{
  "dataset": "short read English sentences (LibriTTS-R)",
  "hop_length": 160,
  "spec_augment": true,
  "win_length": 512,
  "activation": "relu",
  "stem": "single",
  "optimizer": "muon",
  "nesterov": true,
  "ema_decay": 0.995,
  "epochs": 38.8,
  "lr_schedule": "wsd_sqrt",
  "decay_fraction": 0.3,
  "weight_decay": 0.05
}
Rows from block 4, named by matrix and row number. Each number is 500 + 40 x the weight over its row's rms, rounded and kept within 0 to 999. All counts start at 0. Numbers have three digits each. After the name is the row's rms in percent of the matrix's.
# conv: width-3 conv, dilation 3 (model.blocks.4.conv.weight, 256x256x3), inputs 54-71, a 3 kernel for each
conv.24 099:475522457482501483537517437539532526509500444565493484515510509534552493566528519518525539440471457484468488506486520459442498500496516504465530437478466439524497
conv.25 101:461518470529526546563509495408422478463529554512486467469503511433577529491486483448572516550447461482526485551525481505521494424479433463457562463469431549504521
conv.26 099:529490612555567587462501562503408457463537562430475557458499466476519604449511516477448526490502491541501492457462477401498546476466422540553449519560480555483536
conv.27 099:512489563575517551510536516468462500523484564489448510520545458455514546440497556517526520535537517493511445602523546546506540555560484442523454510542496535532476
conv.28 100:524533534483384495515436535534517521516549531475480542478442582440576503543420514467432481492512493535444491514465482545495495535495506502568451567463506506525473
conv.29 098:465551530563462471479442486538535498467495509507503469458414506520541559610521556497475510510440483446472530473581509517538489472480552520455517535506510504478458
conv.30 102:484430490505518553472573477489542453481513473578435466472501522474488515511469534538519595534485455448549515472518495568478525448495470517485564529461478442480529
conv.31 102:559513528460445448529467460597458528485478494477482486481488462473508537505484491492483431482536546485518510565447491513450526578412465426472508536505466508523476
conv.32 099:488511530526524489515556507541530525497527505472497541485436472559545469501514545514483432511501482530498484506552514459486501470514521420497443513543537476538549
conv.33 097:508487521474507462570474542450456421552382575466533556566532475550504477530484458437462466482485497478397567483497476544525548527470476526513485468494500470478494
conv.34 099:490501537506531606499504568623468518485525541483497507425514496484507498553518524488406389474501492483549509476424533499549466455462509505478515500495425489493521
conv.35 099:510490503478484488475495526433546498436446480477502492507529475505461548536495485506520543542484436440521456500484535428536449411500459495571453532486480503504458
conv.36 100:433512486550474467565454509460532554485506522487438523507491425590545504503509505482515538550523438529476461554478494474447475568384467514570540504568495439506355
conv.37 101:528441518526549502485554471571489484556530576501487463462530494416495503502411467531482477467577502513515466494557452469513478518521551513454449538573513492451499
conv.38 100:479431440517556481580481511481505526593540521434505521533473524553590501509524485473458495504519465516489487482506455552459520416493494533623487511488461545489489
conv.39 103:572481434430517469520525449476467577409562544514483537461442528479483495557477509475440521593538520498538502496563507454494566454492507553528495429438473514479520
conv.40 105:546508535538486510501433400555456451606458448485507459488522485529547584488488542475488523487476499492565490467548548512501582496536510479451521443558509602518436
conv.41 102:443428550526444484439541583452531470445510490526547521465562571488537500526402533434505559595470433492532459593488475502501503459516515441522521505524484453483526
conv.42 098:558478457519466441591606467451510493500538456548552575509477498440505535499463489532536528502466493550461464522539476534472478435540492534527452427582456542510429
conv.43 100:474488482514506502490494483558542456536490567430502485500500529480532560513522506513523482504566525499450471506529520495490485482558492525543449498465443521462513
conv.44 099:441475400519513545558537513440493466507505425448510463548526496573556510471416506502536496475478515503470435574534498585525499495522477500584457483503559541453444
conv.45 102:508550487539459480483484490535411541503572483621493480452536483491493530482494522451481508568560449503506512433571536473487556509528446434525490454414507534467520
conv.46 097:468469466551418491469505492562479504562559532486511590490529441468537500446491472495499538452521523546504549600486501540504530440455468455470463511425487536462529
conv.47 096:553479460532482477478493487456437470529511489544519519522646519554566514409412541404534524415503523489460456528503475423515549517510492591502509564517533395420537
conv.48 099:500424586510569471447525485465525570528543470483492530512476501458464510487516502429543515477528534525510532434501562502531428460545452496453494579486574497553424
conv.49 099:492512481533505478537507515538493486530514567531485494502449513481566496543443419533450532505504446466518458485530494507575548516564424554508470467482456538512480
conv.50 100:497535540502470477480500556536477539599445542585489515511493514514487504526494514473496467508551501452498513448576500487510532471497449476446522518554468518463491
conv.51 099:511533524543525455485468514516487543499502435463570482507479562512458505519478489606483474504531463488436529561482516498480556470561486503521511497511436490458459
conv.52 098:506479410513480568453565534506576594511480553502491459506496518563460441466432457509526476495470513471463422579511618427520506514475491493499534502533507553604511
conv.53 102:596458497524515452440497580491489438452438490554482498506466514476516445442522437473437514524548414489512512513495534571503482523500523461565558464492519471488635
conv.54 099:530509515488470544504497485490546522440535522559446548503546517467504459477452500478489471596535559488527461524514542476558525504528518396471447450523524422451430
conv.55 098:543535478522458519414453444496547577572550502442471547524518507523505500535489535439517483483468550494434498449534593520537478489469435467541449515532558568514487
conv.56 100:545496596513480550559454507501519428501543548583437502451483498503469536384650464530496473448515507472483507502583515480461569508570459486563490469608455572489472
conv.57 099:453485464474575475496476488503517452553478486480502557473506475472508484484483463458574496483464492449483484571487532451498455496525504480521454492539526463451455
conv.58 100:524459587488575559516508512483476493473593434428489477564532478475523528474481416460418531501493464466497494573482493517494474517464435592497445541432516488479464
conv.59 103:492521537535538531432429493413484463437551443490486530464469462577438494507571516457512507491499486500537516521440499540457485461464510470559516429470469466496506
conv.60 098:512483440539534517500524506539518519471487467495552447522401480484457472529531526548528462521465470481488493526455443531448451560505459639475491440503470514458550
conv.61 098:488529501505476476476488486552539543428545492524474479461505468450468515490544481506459480499500539554535508544477469513469494543522444471494546496486422474501526
conv.62 101:421427453568452500499455499495490478489470518496550505550506582540419463457496519546434427481544519483462543474464556469449515472544532561561483495547560513495482
conv.63 098:491437504480501498499437468473555502494455514464474477489572420557494470473508487540547554608484526515481424562495502462455453511495537498441427439493512487506424
conv.64 097:494456487525484472448482505423438486426521511528523591503465481487470511443457507454541545507438556511452523491537495513577493499506520512492525455523519457362494
conv.65 100:477525523464508495515475532479467460476505571425485495503482516485505481610533482502527526503478551519467504486497498583573536483439588536498482523540439544448548
conv.66 098:500463494506515455528566475575463517440572533457454440429448533490484473564459493539490480523498475609538458507556489430483470523478512469496486466500500481437537
conv.67 100:406522495454532484596495489483513512426501512467538471543575499538537533474479500474507553559447513465523532406440485437580487458496543417537544489505512555548493
conv.68 101:472496505480511456505549453503508513457520537518467527472456532501527472525481454526619455561507501515547495501523455530563525527473494490434517500516496422515474
conv.69 098:499432460474514490461473511562503519465463465435465492446537497519497543576484442429506503462500525478499484475534480563529551468499518455440477473510491471474490
conv.70 101:482534468497537492482390445522525499508566498554482463472517524480523491475468483441510482462506480509546541465541525465521513493445476501526465524509543481504492
conv.71 102:471529448506532477587472502539525435521442498536442498506502517515491496529534455466556519491464574502501518488524499501532448538474424461518486481499454574436540
conv.72 097:532529501539514448502474506513457495514542496509503493456480473539521519549482539508446560564513520486482536516537467520525528526471483483537552476489522467403521
conv.73 098:425464554533524507533589431459398464476450534564559493484520511482484508520513456482514479505449574538542508505487486597539448458506504523480441385415489405491508
conv.74 101:453517475503457486389465478533455497459601480501486546531451568458550484529501483524450529542476519517520526529611511503547519373413550615449520451533507500496476
conv.75 100:563521581542500501460491541569488439562485464486498426571463502485456432437516497547424552549466494458532482477550517378492416483482419481557510481477496512556561
conv.76 101:494458422594523455483498530593514500532499534465569536453547503452496495513468493550486509490492451465553533507535540441502475495558502492516464593606452556592459
conv.77 102:406496467498449490531484446503531476552489484487478562471507578525488514482510544523406543479482510524425487516482520466532492492508533548601563558482413516458481
conv.78 098:468528415575433517532507491461494469506448496445473477448479501506454464476464486485545469536472551506530506439491434515533443480501487475564525516465524582425506
conv.79 098:496538523520469534510475460493423476551498553511512469529469506516533474447507493484466456482428602557450485430503484478501461480517486467504505481447469492516463
conv.80 096:533465507490480520522466519468495531511424517495521471491500491536466543480483541434455453456518506513511464513491526485479475476506472562529596463508452434465457
conv.81 097:552492521521454502471521487462454511532471529537496505531474467476503468469496564510479532494582520459441560577520479507555590477534463502476556471509540444558541
conv.82 097:580516492527505496510454441579515533563527576455545578495543502491557484494473527549542529445532520511499471502542545508493501486449506523464422526532463473468578
conv.83 099:500535530476457465510474475513452557521466459503529447439440521483484522506489484529499501498482454513498468467516554433531447472514503529496429502406539534461517
conv.84 099:452469470544474500488564411492478509481531572477523501492579633566516534485477521498525475487492557535500576488529485494536523507475441490480461520532433477470500
conv.85 107:489507541525497515464535486446472505517602580545491558475519464539496507497462466422494560515519579494426545517440468476533532479556480478427543525479468474536488
conv.86 097:511584489584540526474546535580536483476471484444542567441488429436497530538418492436497468428548495584499490454528478553525485442468495541540480520444526501517507
conv.87 104:555420479560499510473524538518475511503406468530551483521519478471428479461476501443515545543477457492494568473550506493484493514479504529439499524463508477492555
conv.88 094:422605511589495472500482504516535489462546474547527530526570544545469524524405503519523442529524500493508588429499450411489438495455527534576521497502499475416515
conv.89 101:416498432426523469470488431434477507409521506487484421535509483529500514494412427547571484472517515486518462564439495509503482467422505514454474426504427460563505
conv.90 102:432464463486511515492526486467454523538506527426513463504562508541442514451521546441433545470505533542520483515461494545479487501572449479549434556493549474464532
conv.91 099:531507498531505496614468465508488533500532508515417476550525493419602430528543560497515524451469514520560525476456473490458480430490535465564541476466474621495513
conv.92 102:477473500432516485521486547527470521507535465488494472515516500559566541551453411478470529501516498505487403480491485525525480553504476515526539481494557465576498
conv.93 097:496507528439434498450502469510517445584508526502503508533530458451562468486493486470494534468496523464479452527597538558529499486521507489556450437424518541465420
conv.94 101:450468505455517555504471478520512521506490488409534522497430496513432531493449505405431445517503533478532530530529520526508468517512424550480523560489510514525501
conv.95 098:488524501544507533507551530506521508530468479571485494450466501504544591460395497496504494486543450413528510466550550484556541465537531475529496557493547592486523
conv.96 101:521491463482516457489569441472529521480432482508476494532428556499507541519544532541546531493424490472513472501483486441482556426484549519530448473492531456544499
conv.97 095:529469458456487521459435528506479474506535507559548524499521503484511560569495507620467484543472478503533523466536474453477459526525530541449530516487483495473511
conv.98 102:526460527460484486500493469506521523601511479478549488480467483488543449456511512473525505492458466496436526559445535544464485480526532510550536456535538400546525
conv.99 100:493466467489484475498478445453487505568518506521513492444485491479540481452527503481497509539559477490471488492512520472498479602456490490489551470542461392503485
conv.100 098:445496459526580517521506515487543515549492554475452589515429508515454481454463593561466529522474535524513464517500419487471513479452513505506445521462496530470513
conv.101 100:530470482499514509463421487492556520536544502448536480450491510514502471546469444542514515519489485512523494473498484510506492466515500413472457528600454491494555
conv.102 095:481505543530544530481474543553519502408551518414458540512502457450526530461430517547532523512536452496492515534526487454597476507471465504482543458546562496415554
conv.103 099:489499499509432469505550558504497491398609579487502487468529511431507507468502467513513490507499482581473540602512529499450515507533488507490465531484498501513491
conv.104 102:442532478481467543538494458488495546522489525513557538484405504427553509515465517430489484474480560485489497611580500520520518485492462496457452500506471554413532
conv.105 104:503482447520482483515509464475470503467502553439415500536532497522495442437468508528497468482489480514447437509537437491491395518541616466512510526471465500414452
conv.106 096:444458555470503514481408517548509490502520472561518479519509515452533520539512440482505494491456528552546469488474495471481487455534398566541512458417568413451521
conv.107 100:487497562525498473468463499519509523526513489522514487559548431518490527540589457457503491538549472492472492527439554595593538530556501459429493532446489494501497
conv.108 100:467527504501454505442410466513609505469530472543504513537529498544539503433467497509486449520464447480444458490569576460503543497500509477562565529429483506485469
conv.109 104:518506497496523548473486517526516516466485529448475516473504494547451500459487522494457433409510574488522540516498493510508530514450549482484446566468549427429491
conv.110 105:539492515467489484491485512499477489519505449486495474525458516547521507509522430457535468478611463461573451490469526531466549536503452515539492509547525455498471
conv.111 096:539553433553583491482478483529493494533481495499416464457551494452564557498480497516535529526525579388536505544445502464504461557559472496462510522452507498436479
conv.112 099:437428549482498492537508561464553459520515517475464599534459452473530467504460544477468557517476550464508490425572552497494531509467489492495468512403459519385589
conv.113 095:538497429493482504463504545568466523566425433558545464513503525511431510559478485520510475543503476467522512521497456500536530507447529437439519452461435478469505
conv.114 100:441544411494522523548570553492557485497535533428530470540445457562498414465532445529536536478507505487514463512503495482452451524541477466499500513537552565445504
conv.115 106:497441479476542520557473471498434508485467502463452497488592460500518480503528499542540465475497472582489475455497484450537492506451473574486510527583544489506502
conv.116 098:527565449473479476484432490534557408498497383494442556530447503535524475577518538496479422467489422507496496533456533444457478480544546584489496499458450479481426
conv.117 102:468479509599442491478481543451467501495526448456534485431486469515438512510528501478452475497578516467512488467518469545528490502531499474430506483511514539507559
conv.118 102:536495534490526518475542466463541482424542595510468523609503488525570468559536480508478486538513488458491459485502506495487486526560536476454409478535507529488465
conv.119 099:494492504527506508556540541522484468575480520520489479498458487579528536509416510497522522453467423477499493425470494506507531510531541455508455478481493469454540
conv.120 102:489397457542468549467593579503386542422434520514536511514470486545439521532455491503485559492476539450479485547486510519460520492517456521539517506520489450582521
conv.121 099:516502545550493474543583526513565540560461552518501508451526493487528517515442461483455529470477543516483492484510483610529500514496507461538563551478473488499468
conv.122 099:493492495518476487475543517444439501536489492471505524506526433476457490472487444494495523493529459491440451538517520488493443484649532473484531562430506483553456
conv.123 100:475603570529461457495484609429451522445519510555554533519473499561481450494434508473511508532523526501515503508565521496489480443470502493540536430541556516600408
conv.124 105:504533568495542494506519612504537419518426431510479439488415523557547536543442525494460523456571466559510517461451476423517488478460484510469533463465451540503637
conv.125 100:484483492427534469433579477489509515454541529547538464506500524524534483483485572458511451510507536478542503537463491451437523557427511443525557514504421433485488
conv.126 101:458499467496534524538499480494494504500411478494535565453545575473517399513492473476491386626502501491429548522459474497464518513517496518484498534620510429438446
conv.127 103:412490492510525502541473499509469511406473505505520504459496565509470572490506516508487476489552484467497489590481447559527441544546459479449505414617539477505521
conv.128 102:464549504519475523496440551460482497447472433468521459529480528563424527542549523475461454512490471488543476530504549417509447549526511445545501586498510590404508
conv.129 100:560546451472556375483502483501502484515423487465498474469507497506517472457504474543450442488477459536482447509437484460507512489488563491555463449434494539471506
conv.130 102:461508505480523514460560565492435520509453481510461549467474506517508421500472446480505437536511458570451463492477498553502520485606494545515633497452535429488422
conv.131 102:559554521490544525487426526438512513460480476493475486508512445512483517508472495440543496476469464499480517499429599528511470457480587403552578433529487511556446
conv.132 094:407536509504489477537486474414459408465532498452456462525451515503486542458499450572469498455546516468470482483457496523537552463468513540514549542555530465483465
conv.133 101:444509502460488556471438476489507512467456472531523550503499495482462483465528522478587522512476561471557569477491492485486497509477486455427547486426514440522554
conv.134 103:466572523419450508410524492449439467459441500551559462491433478470465489515521534471487473590480489491465531515489460561527529532501503392469497523537491561519501
conv.135 102:532434444527452510518473505526538523471537596501501455480511537512438476434604463507571484522505522503508508453535525489451503536518463468532554624510501616609489
conv.136 098:478513563461483570415474547446498463484528449525526488516516550485512441431447451476503484544505523453455452468488488446517502533470565553473524476494497469496458
conv.137 098:526579438465476466496495443477513474461474491492489509516520522476489549485481548483460465528463510510456481460491534558535523522497501504508557537474478394521458
conv.138 100:496441475453541470517486509578452523556519556534481545489531472499504400530471527499578497497521470512534501615538511450502481525638425478498468533514553561465548
conv.139 098:520494474556429477532586440544436545490581467420501503473518480443498494451497535525463458427515477489482519481544544493447464442560443555462571510523479518473421
conv.140 101:529543512481513505535532560503478567469415435474543505529531525534476529584479441497520469508561549505472500510492461462585451584518579535523454474500555528501502
conv.141 102:544517455508479479459503538444489469632506495585478586560522541501524547546481521481537451555547575470493483467503544495520513406560558529497535499504503544519466
conv.142 099:500524462556501501493524547511428552429560536529499489502577464465525503458421454521497483530489498483517460554489620423534554544500483450542495497491548533524543
conv.143 096:528493433565511481486510462457491504524489494536528453545475463557557487439515546450511561583457493612490521429511512487600526542589538533515505471518491452488563
conv.144 099:520533389467604498516545460459493504525496479449512490428508478544448530488453486538470471466483501516537555563480524500514443450463526476519491560516478467632487
conv.145 099:524541477480438500551581554563474505496455445554537508472485533477510501510517497457530454551555543526580524541551555500474505467542511555471500551471473478533494
conv.146 100:557489483556539571489507530451467454529533451543486475566472509573534492483487482493530470521432472537499468553516551459512519523465525517447483506541491472467428
conv.147 101:496627414466574531487533497497511500470526550520544464498503545502486521491483487507489469515458497520517504396511481519460556494542499431460513466577478500450451
conv.148 101:507457471447577499510439586447565472470522511470461522501522489576500475534526522460502553444468486571498420470543539552552517494438512544466523492510504428545557
conv.149 100:436461566517495565454493551520513485530565558574508528468478501475460518537490506488475545502549519573481540517491520506517524405489443491489483558505518478465531
conv.150 098:501513417475527473423553486449495450450491544561484475489527567519499477516471610551526449533459555517511522518489440525527509469541520515467454436498535465496550
conv.151 099:496559511473599537480529584535502494511437503527480519534496447524564463488502442579528517488437414529483504477496440420459480486493573472458481520489389418480517
conv.152 099:459506471486502440499489475497455461453462519419507469545475509519557486547485500587524490442546553510445513465473528489525519478496500550452511497483490492473534
conv.153 100:512558511444528507455557484520478487450582517506519500493558533425451518475477505485465469466544458523549506441476522419532543506494490516501484444474487519439495
conv.154 101:520488475486548426514455565574513428517442506517558516512563487505523488450437505506502542452470486462460459484545476462463504514477545537485504540486500435517429
conv.155 102:493504518528515614476516525553577457464489580476461503526418535453485613509512448514474549476484515518552567507468465545523488438532504444497438530511414509519571
conv.156 103:431504541580508439433414490476539503562503447545515519486510468533517462554541506528498498526523561534434506537459475509508622458459577465505489499541491535503440
conv.157 098:437550451500517456537543566515525471491442458424530448495504475502470465513473487493555505520518488566504436519521481493505436489484524468475461546522463433468455
conv.158 097:464536489441517487558465525625456506484461530506454434442493458473461448449488496547451535491497519498533492591545461463498507544490470425447444450515581472463496
conv.159 099:533552524506530506533439519501523506512465457584556521518508562481456511529586513425501469518554484511555510418570540442504547484537509446558514507500458540490484
conv.160 099:461501528497432461429472493544519528502547534505558524487464491539504518471511452519414548509503491495435506509495475453510523494517497534502481549513602549396471
conv.161 101:493444569561511499522509559454444475510481494515528555508472506506483496565402538528504533404529495561488517524551536505477542414447514539502493428537514476450516
conv.162 101:477450533596488474495486487526457467435568495508495466453540467426471517449591552558461542501535502488537511464535506493564535547580538474403496463425517460482578
conv.163 099:535535458456445516566562486460492505517529464524557488454487471509477485555507497498560441501484495429568545494531529547487453475477478595481493531520504533491503
conv.164 102:497511549524460477437439455461513450521584545525439471491416464561562503533568528527418516477474524503483486498523462485545474555531484402523529495642522486489442
conv.165 100:464423520462492465478509490487501483415601569454543516476474491535474583456452494489519517482471491531466558513508539479513545491540556510561502484503416455476493
conv.166 102:548517542430535504568474512468485463516536475555527477464529565493559471456458448551493480494452444480528496570589506473509592583478491540483473510485406487485492
conv.167 099:466453366478499490459425543486500465571508484492531501516545519466508511467468493478494509536476485540503484462370466449497529531525466532538546503461528499531527
conv.168 094:511475436472498499453524483414449471497489501590475542495501467534524519475485492517425497471501502556612520445466513532516529517468459426448438527442448441457487
conv.169 099:587480534511497504489427482500472480483582493590442531496544502451525520463528514489585516505419528464461462408443510482497495559488495487475471438589474486539470
conv.170 102:459492484514472482495519484488546551488536571499484514496492471484484510521543458554544470456457535471488455480535464565465511482472521479426447532511468527565448
conv.171 099:461487488492442545483520474541482454482490496418500503512446480538467489510459526507560476480463458440522483586543498460514495541518502439511471477471519473440489
conv.172 104:423500496527518466573555445455544533460490514506539545431476500508497497551430576499507512476513563528476529474484509489507539502533448473475529420449503527502416
conv.173 100:496468559537508495468478576590470447504481495512526450582503476474482509541559484483492467487527524487562482542433505432528549514494517485520406478508437520552567
conv.174 101:515472549495505465521481472445534465448491473518557467477456453512470404475487459510487519587545479470539462523485485520519457543431503492521586620456477543438422
conv.175 101:484484579547469503542462537538515502447426465422573524469541422455584490507489546512610528446517511543482514605463479528531471514487532457496490548496492500509487
conv.176 102:432578448439511522484389445563493516487385535454436489532568515506595521532496514479556506461496499532517471484529482554562489510478501433475503646536508513465420
conv.177 103:523528457455488490493465508468473505546489508554515550515477511474548524594517567466492476565514554488601504548491440443537433541508461532551529512514447503490548
conv.178 102:486475448456555527517582569555475584496488468440425530520498484552432442573527494476492577458528476502509539483583492507503491470491505459498559555535493427473486
conv.179 100:520518557483488435545466521474537536491434486493468475590478548476594545486513495469536553498486496631456496463467493475454555453489465445427490540626509554556504
conv.180 101:485507517579554484533433434573485510437524528551426487495513506488557483501503516507515529465513506470429495459533535477456542521496498563511470481533465536494462
conv.181 095:484515514547463514482434460503463481510487481510490572484519468571492437464462504525533487521516437515512487513560446502483512412496487537463464535593497475491517
conv.182 099:427531405557487446462473511538481488426503525523517516407487484459512558418413501525438488448510458508550458466472486498467517435464495444479427468485460400504419
conv.183 101:458543439506509499567520463494515454442575439496488519542529466506483492444469514563525513469574481558569422484500491534475553544473540535427479506514463531524532
conv.184 098:461452435439588507564550520480481486509537509613510434539460504505503613526520545495500511578465510426492481486470478467479471531534473529483436431442483470471591
conv.185 103:439527419494534455601535530596439501524455547550466503498526470517497468523465501499467544461504471497534509543533505467504512515556489598504520453454499470561485
conv.186 101:545510568512481458532446491449526519560504516457528476540450515466536519518483502486462588548454520531471510507548527500534501500502496521528465425551534580463489
conv.187 097:509529451445451530596519495578561494532510453454396539535513488479587476485479477565500512518478475507525541475519520540465462507500519462479504510546496516454519
conv.188 098:565519473508516463475499513483515508506492544521484482537489500524530500557506489474461464480540395492477450499522624510464507567482525477567507463505512503464466
conv.189 102:400517463518412494550439499522492421458399576496511471457512494523471593510528516513494535544497425545508464526559486478541491420511524583543409496491464442446422
conv.190 101:422485539514488458489565441523566451548416602487504529482526541419551449507534474480447536495571465507399493502573488519505521509505462459467531461519478451485543
conv.191 101:531571542527508476554526448505462479471455479515533508532564510470507453556509528541519542464550501465561528435485488499541479435478549470550533498512515464528444
conv.192 099:479537462460456515495481531389476621523575547564537495487486511564481521485448484454448540546493477454545594542493503596519493510419422493518566446509512508493494
conv.193 098:480463502458578462523451465487578526462514532502547512474503536456541540399532508461517458528551499474549543490507469579442525539492488493549443423526503409505470
conv.194 099:454473485541470498438542372486476485471433486523537577467486449459486488539502479515486433566584498531478485540534546491539491514544540509435484483476520509575489
conv.195 100:562483516490527488473528499539525538468503522498507499543462486491522482521505530487561496472468567516459476515547479548476488423502513577456548480466520515545512
conv.196 099:507461488547498511490601452496480525484557509544504503492482500493522568492522488516550482524480505478479493421460617489554469501498433516548526484491538486487478
conv.197 096:437565509459461453435506497531538517567566442529485458494538483443535518490485524452497498527490478504497461502490541439524512519539528476480498475586496510508578
conv.198 098:486501521475516432543526479547481503492523437560498508542448489477505510406493550472501523445571498477500429496465509468547568446462452506507484504526482497540523
conv.199 096:543480468512487497491473495543487454577503495556497400479488488490492564508481535631544462530488503517467537450530557449486554463500516553520484507519514529442479
conv.200 103:425495543513473527505513534445500518564487518566486573502456493500552533556506536548484579520443462489549514463556489559446483483494526507574469472518576540563461
conv.201 099:523559507464500487451540495400497486514450495467557524461554544523511522471489506509503507550444429503486521525484491505536528473518504511594535485438443508463443
conv.202 099:501423529480535505491591471548554527424543484464549466456507565524410579616415505509394456497469552501485509515531450475531480532507475486507526444565463504513465
conv.203 101:488610539433474537524454477468496484515454501508505507467559468485543464487445547564468486582461527495494503464496603508460471449495478551518561466540453394530476
conv.204 099:445463460513482505482551506488389521515539473501541513439522502496494545589469485487552509512494550484449561459502502451474532520435517473483520457537524471516504
conv.205 100:473438464503481540505526543509555568501444444507479457526511499418452509501465489483505462588551468480466477508523533473484500533417498524484512470465482563463341
conv.206 099:496499546548536536481492453516544536497419539485584528544571526474507486506509526488426547429473531592482481492494528552563501436497463468459473462554502496535470
conv.207 100:563510430523554512457510453482508438547456476568474554539477515401511480490505445482549516507504543516555478520499502528469536480453547421556552577472519543525388
conv.208 100:464451540515503527449537481442509521497498416456485518507441552483515542490507464491450450613502525459519520537574557506530498511517481543514469535503531501497518
conv.209 099:472490483478513480522392540548460519495533518624468543482521491489478522496533435547500501509537457509533517464456497525487498482510515545537564468553457479508517
conv.210 100:462507521466542422493482492527516453558509533478505440495468418469505528480467450457430446515495444513471487469423480567527484554500556405461500478516504454584526
conv.211 101:528470502504505512539560548416509483495462484509489501486489456473534430512449498446500467526455537481481505427505535496556474479431504466594445444549524510452492
conv.212 099:529527552531485491483516523441461518436504471551532488534469506461540533499498461442479501579458472461492560489558520578466500468504508440488486470443495584491422
conv.213 100:463515562530489459483592562465497508496453420528568519500581506547511531547489456471539556534525473508526498589506593532531447473501516441563529484561525555560466
conv.214 100:517457440473467454618528483583505518463510497475437448508461492566462488482437487532463519471487494483515484485542461526532514491453474463488547449542477472440456
conv.215 103:487475471514548479485505455518514484535484505569491559452462534522447487571420537418490501545482500481516542484489489458536525526524510482475522516466483549500489
conv.216 103:432552507497499470517564492505509533500578513573506510516528514509504445488434515519568443556486484515604484511454465543472511466493532481460464475510488500491519
conv.217 098:475522449548503514496562485432476513580463483510477463513490513424555539508497458507484444518465484471450511512523505421522553504459482450503538481536509431584436
conv.218 098:519495502510474478502477421476427502494491490528474539530524488501549545462428536491434492434462510476530457456537513528481436489592501507514480483409500424464493
conv.219 102:610533430530536511561435451488541602473489530538423433530477577502449523548453501598504518476507494527519492494483513517507499497437470453504476483500502511521427
conv.220 099:492500504488487509447513535438489523480468502487553472523424504475546551498485506417472526522568509496486494551490513475479461544545524438434493431512494419469515
conv.221 098:602454459543457536531507517512434525504433529460506521445397448503511482522439549422484528506519441555467494542577471495430502494559495571454497444535548480521562
conv.222 096:607544551404525486483470532425429469510532468530459433601505472510430592532490460497572555602469429541477456535542556465435438509530467496472533533460500470472487
conv.223 103:462539494493516498494462575517517472551550514413489489541495502478437526479519417446444479475473493502507500576413534621515507542452482520582530501438550534519558
conv.224 103:557530527467431486507576508444493480469460485497528497454497531463470518506467502436469431541446541502551504492511497515497511579524488538567528410530495495521498
conv.225 100:465506553532502531482507455455443512461497512578525517550473485632465449587484509437415471624526563472536504467503475506447502485510485451544424491495483557507451
conv.226 102:489537450559568435573565536420535555470537513498518484510515532470541533486538437497459581492532427579531497430553511506543444517438502516504540561555466523493567
conv.227 102:514510540529432445509483455540483586513456431514472407466564527497562606513480463500511542464500499452484478421521535439512503502528512459454522571487474466491457
conv.228 101:488500506548517409513403539527527517546547482481481505492472494492542470448512509505533461496442459508458474480519496484550491498513487570468522457500507536436460
conv.229 099:483537540552549514490413467516437495408520492438522578533474506546486422503562493522521464538590524492531530465491545485548500530470467532481469487504509507440500
conv.230 098:464530512519511492509597479527517442518510453453479536481508489443503484487503487455513441489416519448481452596548516511520572480460476464524513469493455434487490
conv.231 103:406494479508540479511533527447493553510517510489512474539539478446463515510499460568464520475494469451500481466486527479466467431554514522536481418530530455458601
conv.232 103:492493512530496548536541608517480485449577484495564507500447531559554527504514506530486558486482533553397481414550481493506470535529518480563515495434406480524517
conv.233 105:485459532551499410476449555510467513486579448516506478484486437553557479440464490499455463534542436516518462480513474393448494466499422532484412484477539565566564
conv.234 103:541522510533496590475512520505521509521424423512452496454497484486553459523466505551581488470535456440479497567470527496463511525537536509460548523497520462552513
conv.235 098:480492507511490465503617510559466433494541462433517467495466448555493495545473486479474493424479461508495440556471585519524501538467424551518501510422487532506461
conv.236 096:440473468423466505431521492538481464481464486472469476492504525520604520468516531497551514501501530491507469505484485495522541552445478406542505461438521577481567
conv.237 101:489516410516494499491498522449483474465459501528506473491446515434492501496438545513456493562485510478497475429524462469515525531490553420432597452512543569520493
conv.238 096:455506503471514502491505569464500575523516562459503497484510557532471490483489462435525544511518479523467542537534502453484464541526502466479495427480436447490517
conv.239 101:390471458461508494477506509498469484497467520525524529495506520530602481450517516509481531469491537521479469561465536539496491490479547612508454431524488445507525
conv.240 100:509456607451418446433495499571534503452493498519465507536467518492494509478499562477502453440485482479579442439491470463532456476533473461541445429469543574552533
conv.241 097:489509541511481483499428523586516496449467508447538509472501502466502525461471470478528526474511497490477479489478566519498551454519554490477502466502502494470486
conv.242 099:503506520527474421567552503495487427503522531523534467488472479570494538522467474534503502544492517472549438473511529541534429480520510525478482540492448541448533
conv.243 099:483479467493534546445545615453485524515483501522525528471517476492544487456497569468487478530505496505507529506508519486476489561562488525592448538511584493559545
conv.244 101:491481510531513539573486537412456538572455487520494477518525516459529556494474472504479566440495512534527462442526546525439542521502478494446447507470509490521482
conv.245 101:537472483543510503499541457535536472468534412562509493496528503466477502500479396516522471521502440546482471476416509518515473469495579515576466572392516515422409
conv.246 104:502503464463539498510488560559471490488463475538529529514465513543512510509503523473468477475498506503468537537466484442504498490508522466472546494471545555473559
conv.247 099:492417505444507491497499512482469511490545450572505494507471508512472470471551453491440500492562465510503518442503499497484434500501416526481599444486496525522470